Rows from block 0 of the decoder, named by matrix and row number. Rows with one number belong to one neuron. Each number is 500 + 40 x the weight over its row's rms, rounded and kept within 0 to 999. All counts start at 0. Numbers have three digits each. After the name is the row's rms in percent of the matrix's.
# fc1: MLP up (decoder.0.mlp.fc1.weight, 1024x256), inputs 172-255
# fc2: MLP down (decoder.0.mlp.fc2.weight, 256x1024, transposed), outputs 172-255
fc1.433 078:441520513519535535494516479553448438499534544463457464469518498533458514505506472561463490501485517539505563500443457485433441526481600509449505555544524499475503498509566469520550482458451501473498498561431512469447488459507527503504467508535509503429
fc2.433 103:516491475532479504491444506557421518541544491534502528528557480476521563522441525472569554447511470537468554522469455447470402513477565394513500483473523461547443490459539487430557443512502531480481543517442473468512484501507521426467567474474466472484
fc1.434 114:495463525501525482578509488517514515477502463539517488458379495476556429508483517511499532510502509462477541467452458485513492501466520426575501483517542484554500477478399520521492511484417507468552552528452580414527450507512605446502506532520485532491
fc2.434 124:478483524427526513505499504492584438469445492506430481505562490500453580461580475476512497453506496448525499569584530483499464475518469548382482553473488477494501474474504541509539481450537492551463455476561429536495555534493427466474486499506452490486
fc1.435 062:483534495498521547488523448454427476427545482543465505432575443547538524466504500565495564502494498485435528455458539568510460506508531466452481478463554499435505468575514455424565518526538498469459530608434439442512527563480503428491549488530465492465
fc2.435 084:451429469542493418548512495562472563563484461479471547585473483529502524502525543516457483486507502511527482513461478443467527442448480482486529469433516499525484484490512443498445471475465408501592539489495547555570509521488469491495480499483519543460
fc1.436 132:503487415488530454389527540556571597497516541539490514541507511505523494500521496474485532498477512510519468474483531545507562503428488520485394563554528579503480562564415518547492538524458504577462496493463541538447477459553452535530487496494543473519
fc2.436 154:488485503523537502557550488613529526480546478465520455544537412505482514499474464557404528463502490503477549518453494514535468424567485554466589554496482473503542524528537481503509479469467517484386465520532520461472495425518481557527461564558447474535
fc1.437 114:474504517523448423455456509555526545523477579541495502556391510546468503539526491489477502503543497503456567450461478473506511445484540517551507456440533488492458525533503565566423498477501592495612539425506522477475440429491492424456451557546458538556
fc2.437 140:544572520446523457540429523533522533494487556496584544547447513420523546478438464509515484484514462471466529469468564484569546548468523510498475521450472486493532470501479512525529421460446485483559483432464475465502518564508494438472459591460437458463
fc1.438 094:452503445453459568527485510487461427472492476476491535468484508506527539458476518520535519513575530547520478509465516495585520443508486587469470506514461552388466497505538551543485523422522535417494503524504432537496426501484444408551499454457456604477
fc2.438 119:548502491452493501498511416431441543486580471505468518427480506520513479513533473516541521432489569519487530495408509492484512471472523456526530575474523490487429436454487482499566466428520439420530527519485454403463494570429499489534528474456507524500
fc1.439 109:617479520422438521604511445469494480455480533481551541537534487498461511496486511468502480462509502453521491535543493491426462475475547516512504487549459478402508441527516409478486473518520568505614463505453482589398465474520395453486510542521505516476
fc2.439 149:468559533513526493434584482528503569514503481536452538529422458486503552490490477513505508478538505513531442544457502558557488535565399464529534539500445457608522529513448517535518465478431520595544473462551516525436554494563516425526431573570487457535
fc1.440 093:494510477501453520478560581526531401561443462479506572459501533558532477526554588532559526492463523465512531518505487489478451523478426530504460440501459436559450515489503512515559466458496494606647493498499467503555495548501524497501553462466489501468
fc2.440 113:528477519538484530482543474485478511504518529505541430484464464549555508517515511541477543461541453583459508452457490454496489507548570502559597476561513560419513467542485535503478479509511554439460482406486491476543474480432468524491509562498431537476
fc1.441 036:520426522496468427513449527485470503490448480471489503499458484520567586436507512545531544494458427481412474505478486564538469487524469491575525495494502516539445473441492528493481521548510535517479513542483480541471500541521479585529486572499494536537
fc2.441 031:460460504516563510440512459538480558509417445500471555543418504508455454569542508478576503536508436555641506509456476497453453447482480496421508538455537514526489490560452463460487500446536523503506527471459515514513513542506555524436432470455514496475
fc1.442 101:486474490400481479552544449456431443494490513410544558494574485520506550501513477506564526531516535468466517528517550466529555536558510435507541538578529526496528456496524416567501475464497522482443461581506505468447466483469536409521551485480548423490
fc2.442 148:432463518554542581506456567452523505559489469508516566473493522525490474502455581493478442487540500474522537424520487464468462569511499534471385422480499456461492497488446496481448455525563466539473440469448519422531446517453492511470449470414571496549
fc1.443 086:526469456452529510510492501477485451532488498515504497471545639508400597672697636569542538591515514468471544449527511465490539529503490481522494494509502503481495509475525519498507521514556490509530475549514510486499492573520460525500550489477434527521
fc2.443 071:529511593523545450470494470529490528501519465501471486522465595576531534562581536554530540485561492610539501574505496549471513442489499525452514537487492511435504469531498435480539560522458490464566513515469502475500522476463550446494401528479554419486
fc1.444 094:490519597506523541593475434567502476542505508465495567519539479510555546519525474540520465538535582451503538473488538461524559562534519475518483490472516503503489480458488472489449437527499516545575537493495506450497497472508461479566537455468510537479
fc2.444 116:487404486510537512553525461441562526501502542477522444515530508491510483513533531529432576504477464499423553532524444569532453428546443507490543540419522465471477551499482509530470550491482581476538512525524484424527479508461472455508456509442416535484
fc1.445 082:500465527541516511496464524460514492468507511503442488524470670510443505643670617597520516496467518514474527429460489472484541448522494523497488501448476479416500488522522462520462490548556504513493498498514478483532424522489506500504544481496484524507
fc2.445 068:562442447449556480542480489506447487514485496502524453399488566594469511560568552535509495454589512532494518531533583537460481493469530482395531480562579543516507526507500536464548549495445547429521467531441531458511517499465460495448423482502506436533
fc1.446 076:512467527502524500516509475512489574484496524495496505477454578658603541460485468441514528473454550509516483500498472573436515476509499491525523470562508452498564456517484443540412500477521475477529476503443491535491458565524532492506486441486481509483
fc2.446 041:455560493461520527472470491528509475469536476505541484548568484725652501534495508596541512561513444476471479536473509471513496491488501524515451536541500525589451551500526512508510508504502506466511454545476486576516521426442478459471461511449474522483
fc1.447 026:502518521582569513548532532457500532550554495492451479497548506514507496519496531544537461505574528513457527459423507414511500572559512520459477484484492543526534491444562490430491432492459458481452521583415490399541458511508512462412476436462468467468
fc2.447 054:506497485562548453511450500514517496553496474542499547514553504504525546471579528499555497445493505588480520508444505499459442468521484531433488436512493487476498464447522465412511493455507504541470466531409526542509516504490478422484471464454478521439
fc1.448 070:478531480559513476500506519552544491533470519496473422537507626635548358465306431489445482490530531490515523503437468482514478433504532504519521487472484473448561469517455515514472528473505534501525471511516492502484535568501490490506507514494515468530
fc2.448 041:543495522459482539503515490506458501513475461556516536495506610683493420346442517473471507417462464528496441488511519481532538502543449527521486531540526505477481562442565499470502510550515460454451529551458538471561455458534461479427502525532496539479
fc1.449 066:501468525484435518499494443550513449552560432477507518495460458438445501492491421491474486475543522500485540518492515463518505468492569517448525496438552481470518459512520536446473469441500551448551522589514441472472495493415450505458447486492464442471
fc2.449 102:558529581560492487500562481484489501427510498506505556520542453443515537491504426513522522537584575496534507406525561521484463461489490532517480500560446458475529477458491499436502516439500532485439514463483568518484503547605479475487454520487520471456
fc1.450 106:475507526527461493509496519528488486517509528526501500501493422313483622627565494451393358368415403434483495429430481474419463533487496482492464493474505526490519462534504501486461499492511538477529485517480515499455498504494485534476495538498498518529
fc2.450 083:543534525503545494489461509439503573503494481476492509505518393471522531535534560480451397377415422463420430524506450557482527432512526585440535548480460585481456494512480489475469513468476451511481511512496527452529505508475522523476460463546558483504
fc1.451 094:510558502483505435488499452533503560522449514498531480508476488468518473466470518497500471476579491446454486414472512487511512435557413422523503503543535420523554516561488545458472485490553459587477539540530470490472496483516486447452469507584489569485
fc2.451 132:463495493465508494613478517545552503543501498517490576522511507518484518530511417489473481526440480475575537485486524450537486482507417551532407472456596464437496501548460407497501482491422524480516475484479512453503420514522490548483549567466466531430
fc1.452 084:488484482489514499502511506483513550507486493527474448503496504539480514480496467475498500501488498502515500533520512468496512549550528532486477473476485520483476512456541441547452474516494553475493485477519479460512482517474523507461486511536453444507
fc2.452 051:507560475455533461504462555544543475504564465466511606541516521437468473487492535546470501529513481497468558475486542518485514470455463529516537561488501491565504505507455558411567463502516492517521525562565526515495491439495484536527484506490502534532
fc1.453 080:469505485444467552523487458458508480504563471469521525401542490494469447430529477427516482454399546450466433456530514490451449517524461561502519494492465543499546458454545542495454466450524478437466437520524531516478511537387402500559444506451529550535
fc2.453 104:496573483421438548555514551534561572518521486517447451485437531496530467499410529480472449521505417587487519616531480467518507497458566437583502507445525468482492493489510552438491502528490509543594524565449483527479489549493506482440481531481424509454
fc1.454 090:484482508508525498550495447519531478616508550492446468535557482520476435510484525528463462469553505483468552521445486518513522522536524502446485486487481492442476471519550504454480429506421490595552543485531440424492474425470509498498429475556492527501
fc2.454 118:546495506507465461482521545463536496435500510559540538474478503519480507529501470490477583482500517505503464470525519569470498426501525462575430562423528477489466498512475454524451512518483495529589461555475546548566452611489540505547517431457443503453
fc1.455 076:526503516507533526496490509550517511487513501468518510523514713482376431543506475484461466500503535517506488541485493515524531445488527506533506503480503440489512476545500477524507490479540507470511467530568487507503538547460500530500504550488533533490
fc2.455 040:525452559448496463490531517491515508534493493515507488497462720495339443490546524450461509478490472558515514476539501518414526527477460495451550486548461535522571441514464516452518529473504531462512539482482481527508450498514524503512452429459405466491
fc1.456 075:560536474512485522517404407473520542527625536467483526492535518457445476438505475474486475538479535452543457466492528519477476556482469505502505471511523514521572547581518497520483520468485435470429442571519462485485513471448464417468431450470510511540
fc2.456 097:549522537406509501507510566559475464548521441512548527480492501467625487514555451509522570500551522439472467534524535457451497470407532439513422423497476474531503501479508560436501493466488493541501467484428531458504450525544480498491454523534498493492
fc1.457 136:463509498509503471483498482497486472514452526485477488502484337501679586467406456509544585549561585565544515568517514517505498508484483516488515495518481503478513471474488491522491439470496520513503520524523494530513516528481507493535473447468517497495
fc2.457 115:493501505540531567447470536525518532466521481539457483463531596616527532585592528468521491456493455437551457524489444479531500407522515481483485549496529475522457548489540429483557525497495486502484459466437482519536464407428509453486488549518527486538
fc1.458 082:506489536508531493465495555547518505496496525524464525501493738435380461521472527496510437536510551470550431551512518548467534463499511506505498522487538483508462460532547531500475518512531553443511510549511479490547551528541454496534525471440509506521
fc2.458 045:509481555478480480499496491474490481545487511467549510488450655557345465508555495455417538481489445607463545491533501505431529542464464472476558453534456505510580474521431511478547524486493496493505532449533485522473443476498538528511464445497415451468
fc1.459 098:527517461500550456556447493474523584562509430456489491490512535466467552497518430547529530532513540495451497453481551549524535567576461432566491537542486460534518464484482530498490386498447587574401543555472479453532469487518619579463541522570455493521
fc2.459 105:454446593546524606466465501446466398478507575464499530481567553493465505529449531481542497423589486519522540466540484531468535493404488544471545478493563515510496540479468470491496543430546433483564490447496500541443533532524432500489558459433517533402
fc1.460 105:473520533499494566482483586447552438525501414505533462538519468491485470465510483518466509505464455478576498491435487523513464480465510532513444467523432541406420451515520538581484456522540548462516501491571462517458503535462461520519422473491485553527
fc2.460 144:494461543518505513506627495564442436492462436493444524485543448482452457545536480504556464539526566507446452558517410524518537503579517457482501550479477457590521477511495553476558464431430486495496441538512458452444498486460510470545538513482470514483
fc1.461 066:549491558499545473512514547451565510460499487452542502530498452518534459524503487472510518550483471454496467413521519521465478559519506518449456490527454447501566515478477519437515471446535524503474532447573424435495472493503481470481518493505468486513
fc2.461 059:479456474557450493523444454548369509519492480515453453495549546393492563485481553528489506390502494494490511558466496518559491475482507510463488460509499539472506516463536419538435534549533498526552466502422586480465565524515543485519485523494464488524
fc1.462 066:528519529474469565553533592388537506489551545548522459461517678676547507404491525487418492536531492542514561529486468558454490503520517536483441490517477445508531531513489490474540548480499466565478551443507509513437517477452527493488459531464518517480
fc2.462 045:543498470503466555476493453589497536543483484488508500480507657613446433406457520552596598477470519488486507469501538474472514525460512465526499497555521513489469454521573484515474490486494483491551461550460456516528459496489473515468508446517508508467
fc1.463 069:490475490488501508494537502464483463534571596480533454550587460383519443565507520373423526517463451498512521500486473525547463492455492484446542478526449484485549590496477463489530510500476431563494506495529453528512516504492472433452512519495502545486
fc2.463 056:492480477504596499540520515491501539534488486519527539524486467445388522539525538566479426400525519523445484502485443524487483501476409557484441575469537521458466496481550436471521527452565478486498567413485586437487522522545548537517443475502519465532
fc1.464 087:499518468481546557531465449503497498531488494486452542477514459548536495416466497465540454487581454472457502448435519500470507535480491468528501514532481459540563561487490593500475487398456494506512462505435475485566525503532508422463461500453525525466
fc2.464 101:542507571525511466421546497461521528486538540478567474549505497500488515507521445570512479527452562516495462498467448551449608449602539485502531590508551517549446526483509528448414471489492514506514556467473466485504484515504508481453461491483511464380
fc1.465 071:461475502539534515509539523476486559500505483470527527468500490495511532513496417506509517494519517466513467501501533533529521519465478518479524511498503494497517518449530497463536485461527538509492481525490526538474459492512507503516467499523518488496
fc2.465 053:497508459491493449551478490517506487515475460463449528570549468496510466487507545498506526496471435592501556456483563494522505484466536454515474561502454467525503431484430487463498579548501449506512448497473501548478581514514503525477457537431481486466
fc1.466 097:501506562444524466538496424541509438517540511463466489520496512488488510527486507528494546462503499555485540549473548458498516458491601601501532539567498568429517473522516499522467400514473491439511528599472525448556469508476495485519518426512469538421
fc2.466 113:451475448498492577425509618485431483524516494475514456512556463489508471452501448547505520564573498467430488493473474523452477545549478449538479511433461464488453511495574523501455542501527502505489525516608435525508505452526527528519533578462514479572
fc1.467 116:514470530570582489611563407522494449534430541464407467462465516489466502507497489486465517488517505527539505522463478539511519475462562524480583482484504459494483470458511477550506490519530525495565470567484516549525491520499462516556530467534493450465
fc2.467 146:527426450517480490548477517469527477497465625465514517536541497433503487547480454530540508507542437465468506544466511503549465441582476489482510550419520495538501483551506475479413455458531467543550628576548503488505414493447524478485466468584533531489
fc1.468 087:479516468512507518472538547472525491523561538544483483470494488540446556431515571451440533434550424532529525504527487521498500511541496443486488482489472492495476549471467448522518494487475421488532562429492453567488501512452506479493482516556511483493
fc2.468 039:495533522500520473480495477509450460485489469406538541528519514471577419573464468548519483520425513453465466450561505513515502459486493527508522527506494517501496479502459505503484520553518579503465444505489513476451516443524536462489492495474454489503
fc1.469 066:487463544510525524515523504568492491510495535428480516502505512664676494452413382384428393475495475522487463533484519461432514499480458508496446461517478477564516515516477521445519522520481491480579446524478505468466501566456500527487504495504513506541
fc2.469 052:521516519468484500511501488472525463509490444536510480450551415615625579431424482510473562380474483462457522472460490517545492508522509533490471483511537494428494493451534449470486512446529463495468451512470519503511464454523506434509433535491480525476
fc1.470 129:518516447485502622480512536485403519450471387507529525463560512467501520507519473503467440503515566559534522472444502529520456497535484472503478548492561554433478429497488493508437457494504510573434458520550504515415547546434415534587519437582543433441
fc2.470 131:433478500523502473495507465496569586570558577541408452463459508484479465510451497479541507514529411413470482521542512466492491508481502466461525501504507425579505519536451519538502542491557427550481516525462525511526522500534515528477536526501501500549
fc1.471 090:465531512538504494494517483461473489511552547491488491554481386489374279382450542566515511474443485500465515485475497451496468476498549504454522490471520509462526495502547492494511532506482484483480521494530507527477464483482508470509514454483516485535
fc2.471 078:516404496553556548439466512479520543531440506533470491495521356442466477378473487559486493508567412467528550455464497489481540507475414458561496533575509475491472552489523443524538507527525498492506505527512484478457535539501473516563452477547501503442
fc1.472 097:508524490451453458446488487476496570501533447476551517535530459536499499468566491502506476533514527428516441487552500552492496500522399484538428504496465442562545491520589452497485546432513454580427475427520517509465555462403434513541421461468520557529
fc2.472 129:535500534473506525460425553551488527407494534521555503540526542502543540469457446544608455433486507475545554475481449509531432451480469458481483561513585591448421505579497548478446514499503542503518504451468457531532497481557490546490506454500453478466
fc1.473 112:484464506505482497522460526528478553545540548476520469538442480477448513512503470473483428528525485491457554447465511510514583551489472488524505480479520527588545494492470478530508533470520495515506477454410494493530503425478509504457508565458469462494
fc2.473 155:577510530542560497482550479475466440437561537481543514482475481494491472504458511422506516498513569476455486448454474550561496489505466528403477541501539502497532488582493558471493428470439546506519518512382503520467536445508506461607523477477515445551
fc1.474 247:499513505503516499508497491503501500493493517506504504501508713343272433523481411362371404449464484499499514500505494497489507502489491486510479490517504494515498493504495497510486495488491509515514501506484498492500492505515504481498494505492471493496
fc2.474 130:516502514463498468490493536517529513475522517533507420519496743431462537555495504448510400391438490500504489551508459575490463488501572572468562473485452521523529473550497481424527476509505519437542546524486513520511543465481518507490445503489567432509
fc1.475 100:470526494503476530501511525526496509493529507495491474520447475507502464499466488485475560463510531504526485498480470523489484477480509527472485499470473531483539542469511484519478469478537487495500464518474503488546524554561486500492523494495507459533
fc2.475 055:514462513549498492524473449523440460548501522571558522457538482519445511485568510523538418458510409507455530453483531447528489461438489568507439552496594530501458457455465494473518544484500496526502558481545505494439502466446512484509452494505491589409
fc1.476 105:478471568497461442442489491560508418471456466476531482542524515552540530518549559572534527561501546495511502505511501504502423488433450495489433520500494472588466488525543485505469481446501560569523525489542506502543521458547499525507510470515476589476
fc2.476 125:535458508489472600449518498436487484540543548428516562449452546490569490561488473543477571489494494477447546459491432534507549485555500491545589442569500497531512543492507451509488466508520501528425490533578450521511459488463535549471544460487537469546
fc1.477 075:520487498485455517517486523501483487486479475464537497465501484488560532466564491478512484535436505474525478498513506493481470556486478500522501492504519490446476560453551477508498505541537577525515496475490505497520464535520536519525499477482489493466
fc2.477 042:478557446500536451520457525539565484483561476482475560543526550467419474487467519494497508487534499507487544489474516511469552466462466514524541553489472482567497476500484550459537446485529479509498496550567519498512495434493490507502487533509461509533
fc1.478 070:506487492542575511495551570487597540465462456490482488498474499482544511458505565524546513475524508531500464520405510484465465519556499506533483483500516466460511464511555497476476499483522523513557527525454510405471385461583569527488478499526418505439
fc2.478 079:469474456534400501532456516540447427552506425474505459442456531460537478518491518470493462545487496514496552464524536506449505540531434519522437476483423552525505536438500526509532497514575505539459490508456460431532518502480419521512469500447489520475
fc1.479 059:433496525542513513497550540504516473511496492492506510479551488478511472520477417454464493559468543502564478436493541505466483447531470470544513539497485481494594499491464475525502506411523507500489450504516533516488463480486497472552507411446476493496
fc2.479 049:508467476461552473511479493453483533512512472562444503541491528526455505477556568492462459472493477485455544536478519445562466496497477549509503469504464444486435455480592470475530527489538480463523506556433562465445541483492482464458478509537481505491
fc1.480 090:528509462471386531565460528514529494492488428489513502501491509470491488490496525519476516512531489471481504488488461511446427499507485516453485448511459446546454530513522431511454579473552449493540536571486509436559443464569466463491464514515417521532
fc2.480 149:491459534430432471467448529535540496443517470531566547499465542487522477509461492507518558507560463492485468456523440563450496463478483556533507515503454498573484513534506437580472476470490532512493457512526507445509525571538414555533587460425504447505
fc1.481 217:508497518504515505507483498499494510495499497495506491517487601574388339498618631578478413372351357387391411438417444486473481495483483497486501517504501516512504477497501490500511496496504513472515507498502487478499510504513502500477493513501511482494
fc2.481 162:523547535491524563526521517491490530525502469524456492537529493584442450511600608527488433332371394385484429464513481488544510444528508517484493515542507519517455505530479511469465469505534517551498477510507477501535457475494500487458458528518499494508
fc1.482 090:464512572571550423587499488447550544576472590478506435539500488506468530543507530489488491509535538491486510514488545487491487501608512514497556460511447489480558499381538507516522407442557516520512536513503530554472510488534518440523449481556409542493
fc2.482 125:540449471506493513534537505437493453436489462511545506548493473499565504492563435537528540483489462457442527559467444516463435494554530424476564515482411467489500506530541495426481440501525509511482537485524500463542524510465484466426459471555522507506
fc1.483 079:550519462530502496473492540499542527503505514466484496559454477560483553482515425510513516483529509456511508518463518496495496526482504461529524532539523497550490498502524536518437532464555552497509484478528526531468474504501511507477526528489505476525
fc2.483 051:520461570483505561451489473471438491495526456450556557442573502471573473542510520554457485504473419476490506485567571525495569428459504490458496509483499498466539510490484471465495460492469462510553487503493496552504503503520484435513479481500425517458
fc1.484 076:515527461510498530485521509491506495521526517527480489468479502509462533484523487475468523472500530465539498514483495551472493521506500522521478483477516514444483509450513514512534540519484527502541544512471538530485468498475489492479468511483515511509
fc2.484 044:473479464517466433513395484542529493529510467475530480564555469498499457483510515470535500530523474522459562497520533456513506477435519480488521531526512456536519513469459514433469463505505444473442466529581460510526497450508475534543515504462473518498
fc1.485 077:505543492499486538532517501474517469481522522547480527485520511451523469466522525502437488538515500522543509498497451493482465577499487465505534507489487518492490540438534459509469546504465464553438528470448498478424520471486554457470469553589486510434
fc2.485 040:474460472513477525521489543502471461472577555508600465530504424547446518554498485499585473470531462480444524467491478540446515442488479576475488551442567459495484451507481506556511468447545489474529544506512502483533482497498494503520493510447485510492
fc1.486 064:496484510421503510464502507541541455514550468434520580475511505471560492482493495514508564504534553539483574543471546438452434468510458532489485558485519490553521457481535449475479428421495474466554479567454518429541457539493504465492440493492453555450
fc2.486 082:449566482509451502596405531505520470549473442547494509517431505536500512492506484559543468507449475500409504473487511535403428608526505544509563447522429501463498438513493499449529506423511501600552524478451470495507512402437444529489489476478474482507
fc1.487 057:466505493499537464553569567474532532582503495451497491479528473470527488485504472478524505527565509537474513461490490513429510523542520509581468549531447439540614498504532514512568454491447522505477499545415512501527501579492554523449488468527462487436
fc2.487 074:478499522537514567477457495497576515440542492459507590534603545452498538477445533467490548513467548497471480498459465522458492534482516509431498489502563567486520470455473496474424505487569498511554468502502468505497557426551483510432487470452464456460
fc1.488 120:495573483439474457535513478507586537476558459494489522462467435578602514484563576579533555508493544491506539480504516484537570452448512501511418540510511497530464491502513464525451492439437509513515525499427569493458510512527548513505519492525521535463
fc2.488 153:503541553504579483550525480489456538487386515508517546480524487489458512400442550534526541539491488456481507468534457438478474446503496472470466535493509435550516463557443534520533528486484433561450539520540452559512500404525577488591496514416547519485
fc1.489 056:505500525491466476454465487502530515421497505521545425539528402441347269452484558534622524557517504514475511554500499529430516506521500484447550544525538503509491465484502553542461559481471460555475516485506536449514532499549451468482536501444523521452
fc2.489 045:553484440542481510502481525538473562535512500530540567474533483394409432376552505568483546456464490465489469508475529481490543486483543520522488449553471534521495499504535388450465421448512544456468525503529521556424430519470432500432462463555527465527
fc1.490 112:552438406492547457489513444504504381590420524542502508533508471509512460479474515487504524473435457503464436486513490501496444511523478499531484565501487491394496429526466529429579446587592554479522505486541495474471385498446566473461552512497526475506
fc2.490 136:516510545487556538561518499529557564498499551500484468396493480530554463467489502536548514444523520561475503445404459503531520525525505452558497498485526506500569479504481524468464412536501566482503504496460481438548535477496502579598555462552496507472
fc1.491 124:507456519435584494505443471491539506506529500540516511498464503465515457516541479542508531575515493427528499472474538487568554561440485377484450540457527500572485494474352562437488563493430491490478573539450531435488478446546598381504507508521505465497
fc2.491 128:494479445525520543493551536500549461507517542505498538480488490478475599456545503468454521556519488525453516505480504470460489420500511572462551530546519526435543511453555524569488458493570477501529430446557479480490522506508464493508437466450567485460
fc1.492 075:515505510497487505491519496501500477510503512516481521468507668391314490530446492482504494544488532506520491518528511542528495472517534476522466484481502483516472530537524483493523502537496488465474520529466440541485576497524437439544505494517464459509
fc2.492 041:509459524475522501509487525483520566518486501494522479529471592416423472456581547476453539477545470604479532502491481446433511559440442511469607471575481502462524468535450520479477526434505520511481471474534532494461470530508507514493454447484462499507
fc1.493 105:501512459434451496480489556515451461512540491513509487535471459468482512492480490528502418486515493479500558488536431490472514517438540538434446478529469510543414552518536470561540483490503533512537533411418497451486564524578462422518499502454530466469
fc2.493 121:471459544549506516496574555547495479433509500532522531516498493490500462502554487486435593480477502453556459504520566487494422446444453495517538520500511465548535474515491538539513517472466389453510504417460494505530527422493574523458512502543426521528
fc1.494 074:540488496481517536538487468532508488484494521473500518559522765441424439561439482496475485500470546454505495483462500487496549486506491555575471516525521502478502524524486477534512522484491508513520452499486529495475507538458481503438483553523531535484
fc2.494 039:509483585468517479472495495516518514526475492534515480465475677578320445439564501449463479487533457612483550525535490507467464489467475482446540489520442475543556438475477500433514542496543508448501534528513502553519456512505530508520442431455453499498
fc1.495 098:501494523554464490438496545478482439436474517500545561484575534383437459530497494427472470490489537580523526494455522576473516510492528502451456459509442511491416484459509387468490474520447595548484541449494510527502487494517544475551550526572525447478
fc2.495 147:499471488525562458472523593534470547530538503418492481487567501456525518514517549552498483551494380488519522574588507470492443400508549514481521456524504437469453548485532554420506526471435454568550461492482475439481483459503451525508499523536505573455
fc1.496 102:468497472520426488519497519525538467542515483490495500490451447514508495531519504569528407490521494509464536475493434464466536446422472554471480497582492496512460458487501509470407415496416533561573543480463607410501495477548520523561487530465523544498
fc2.496 133:550495571431549467501507520467482554427510475508421509484506488478489516448540542465398611510516514436482434468528497482507516534522528508460510510348449463550561499515484497460419503493455440539408551486511421491551537527526580533495463476519501479477
fc1.497 064:513460461504497476471529459447503516518560440521477482509497492483477552419554528479462447503490500429483533525499477539460513551506505548515525495479490523510527527530501490504534522473529515453511487448471512488480509492472477504466501549497480515422
fc2.497 058:482511486488499598453433544540379563511485502462518536485507514454552458546468479471509579513514449467478416494501506510511551486489511443464473477526499513471480477497543472408515502450486455556563480568484501494540516485535500494483461512487504483482
fc1.498 070:507553484537487492479494538512483455436543513528524478488492457491525501425510531491464499533515505517534519442498537503458500504501488454497559483478494503476525500472478499521502493484519478454485481481537494550492540463484478459532513452504484469429
fc2.498 033:444496492465515504500508463521437466522486479469491525531509516465527478562467470492502507455448497463430510508501520479543515468469524525515488528512516498527517497508439457486484547560474556554495473437481496523438511458531543488495478498492478493564
fc1.499 100:520498516501451475597562505468564464485457485534468487454441504477576448475515522501537554465522574507522510560492532486432474462533517534542472511487520433481471409500501542499460395439396549533548592495521520439496531502467559482522509490520525540458
fc2.499 124:549493508439588479472512476573511536521483546458497518542540460542431515510522535507492584545485414481531442465524479521530523573449558457470469544471571457555541550532417428500478553493499485484542556512528421499552474528464453513567440481458478471527
fc1.500 084:438531539548503486517502531514519502535492494559508451506495534381577659658563528453428446413491491479523488539514503500495471498513523514497476515485502505483555528497535482475474453469528506476474524538519502485485525512473476502494503469518487527517
fc2.500 074:595483440490522506543520519441432599556522507510492533544488399469560609541525517503486455482476498556505523532444502520456490478498460535479518484536492520476469457527455460536491476431521481521495545475421540474454509466431537433450501474473455465470
fc1.501 098:523458594501419514459482563473525530460530425548552563483505479515563531510527550568529547550483514510548536499518474506486558546484542495534454511510509442569464547503484478460460574482442546489488473462524533451472451468513595528475500540419475487530
fc2.501 127:505478482395448540568549459585463478426523538487468535543431531538512496441500520481475547554493542522452545574525519417485513451532514445488526489504508493495582478460519512602525504539536481439489517567449459447543491463431532470470505519515490523468
fc1.502 214:465482512484494500504474474480495479484507516517505475490489480512491482508492504510489489511496506510506520496491494488480500512508524505481492491496509489487514497511507503494482494501511505483482502493504483509511510492488498473497488487518511504502
fc2.502 144:524515461487510463508512493488472522478490451474496476471485487499514514523511510490487497544465485473505472465523485444589523481471530536508496540510498515542519502506503481399549498524496476480500456497525517525458523464451510513493513460456464522515
fc1.503 085:447528515474499504442463584586545441566536491479496484504402540476475530523498463488420446519529517526490584454510470494532538508530508568471531424597528526527561555482498510490452469417490490532559455469480466479499514495549502473488495498465458525459
fc2.503 130:553506441556532536458402457503533481376500552462577542478483470462438537547457541490557448557504501520527444539517451566422549491500506463419505570524457557516531525514494526533447510484520533492527560536535486484505534366535507491510511508498506506565
fc1.504 079:493507434537444489405522524562493456458497499525498528421494494453462485512518521478477499489473438519498601515549494535483520529440559509415549483492490412526483546479525489551441524423489501570540492445492492583525474524580522431480524519543527480449
fc2.504 134:494549423477437459583464446477550529575488469533515502487520467443514555531474507487530517488529491496515473487531471445533416461491520527513510463409494499506534518521536491479550508479485576416536485498554569476478456478533502433505515577488486566459
fc1.505 105:522516489474485560471524515491507495513486506533471487478494504485514483479473533488491535465466509462547477480472506468516499511471497470462530517484459527466492518477503477488482522465508484505507497489483512531491497502498473473522546414464503453471
fc2.505 062:476524465566506473548486480528514452467517479519550494545493474569509470494481452492495436506592487530472497502509476489446528529490452580518499529468538442520507448524489542505480463502488513503530555505504583517493517542507540528473434555533514554484
fc1.506 090:506524537555537437563491496479444541510501510564480411526495517408465451532471444518511494504493490498471498500414461569475522488520511390542479473428502503520530449504451472493514527546530501465541471489433514472476544459452491484490490601545509464542
fc2.506 137:559504537459517478487498534577523457538560374425483555550453487512523431545494486532478485525446543496454508464521478456539507528522469440556429415553512456435529517493501485491499521551503508486533482519493491414524461537446468500474512461388487526569
fc1.507 064:414446544511492534485447452473523548512492510537607540451471585484590528488556497490534527570524441515530464478480604511433410439460485477521523470490514492488573475504531524473563501509442488505522496525519570471496473455490514481585468469537452613463
fc2.507 066:533464527538565571443427456531451543524494534466548498549509533543454528504571556460483495502509549550490520511475506455582456491591515488545492454483498474518499502473486436501497508437486471468583482518464435544484506457522507511484527490498442460410
fc1.508 069:527547520557561466605542531452526495543465489502462439479510529442592451495446522482547483403477476488451419508464437480427488435517516503487502438495552453536473491565479508485483460505446493534567502516445509449464530459585488516566543510507505541451
fc2.508 092:569464456530463432490491531523533513430490537544551563522479490511439524467467491491499543493473519498488457467497523521459519497478520509497431513520553495442462494458549343522518530497592467542475426497472537530482492492475496562471543434524546508510
fc1.509 082:477482484502498543497507515485457541510516467498541526465485536451465463497487490462494441520554503476500505469531518486514476498487527493479480527495484519454461507440466502487500470465493521506543461488488485468501470489528506483466538499503514459482
fc2.509 071:518488494512505476541498464512436528479472518526428433546523433544531487494493482551553560508412509539518452462535504489501546538525496532496482482501529480463506500525543385527464538467450520479425427448426540522543507477520524519524485481515475465466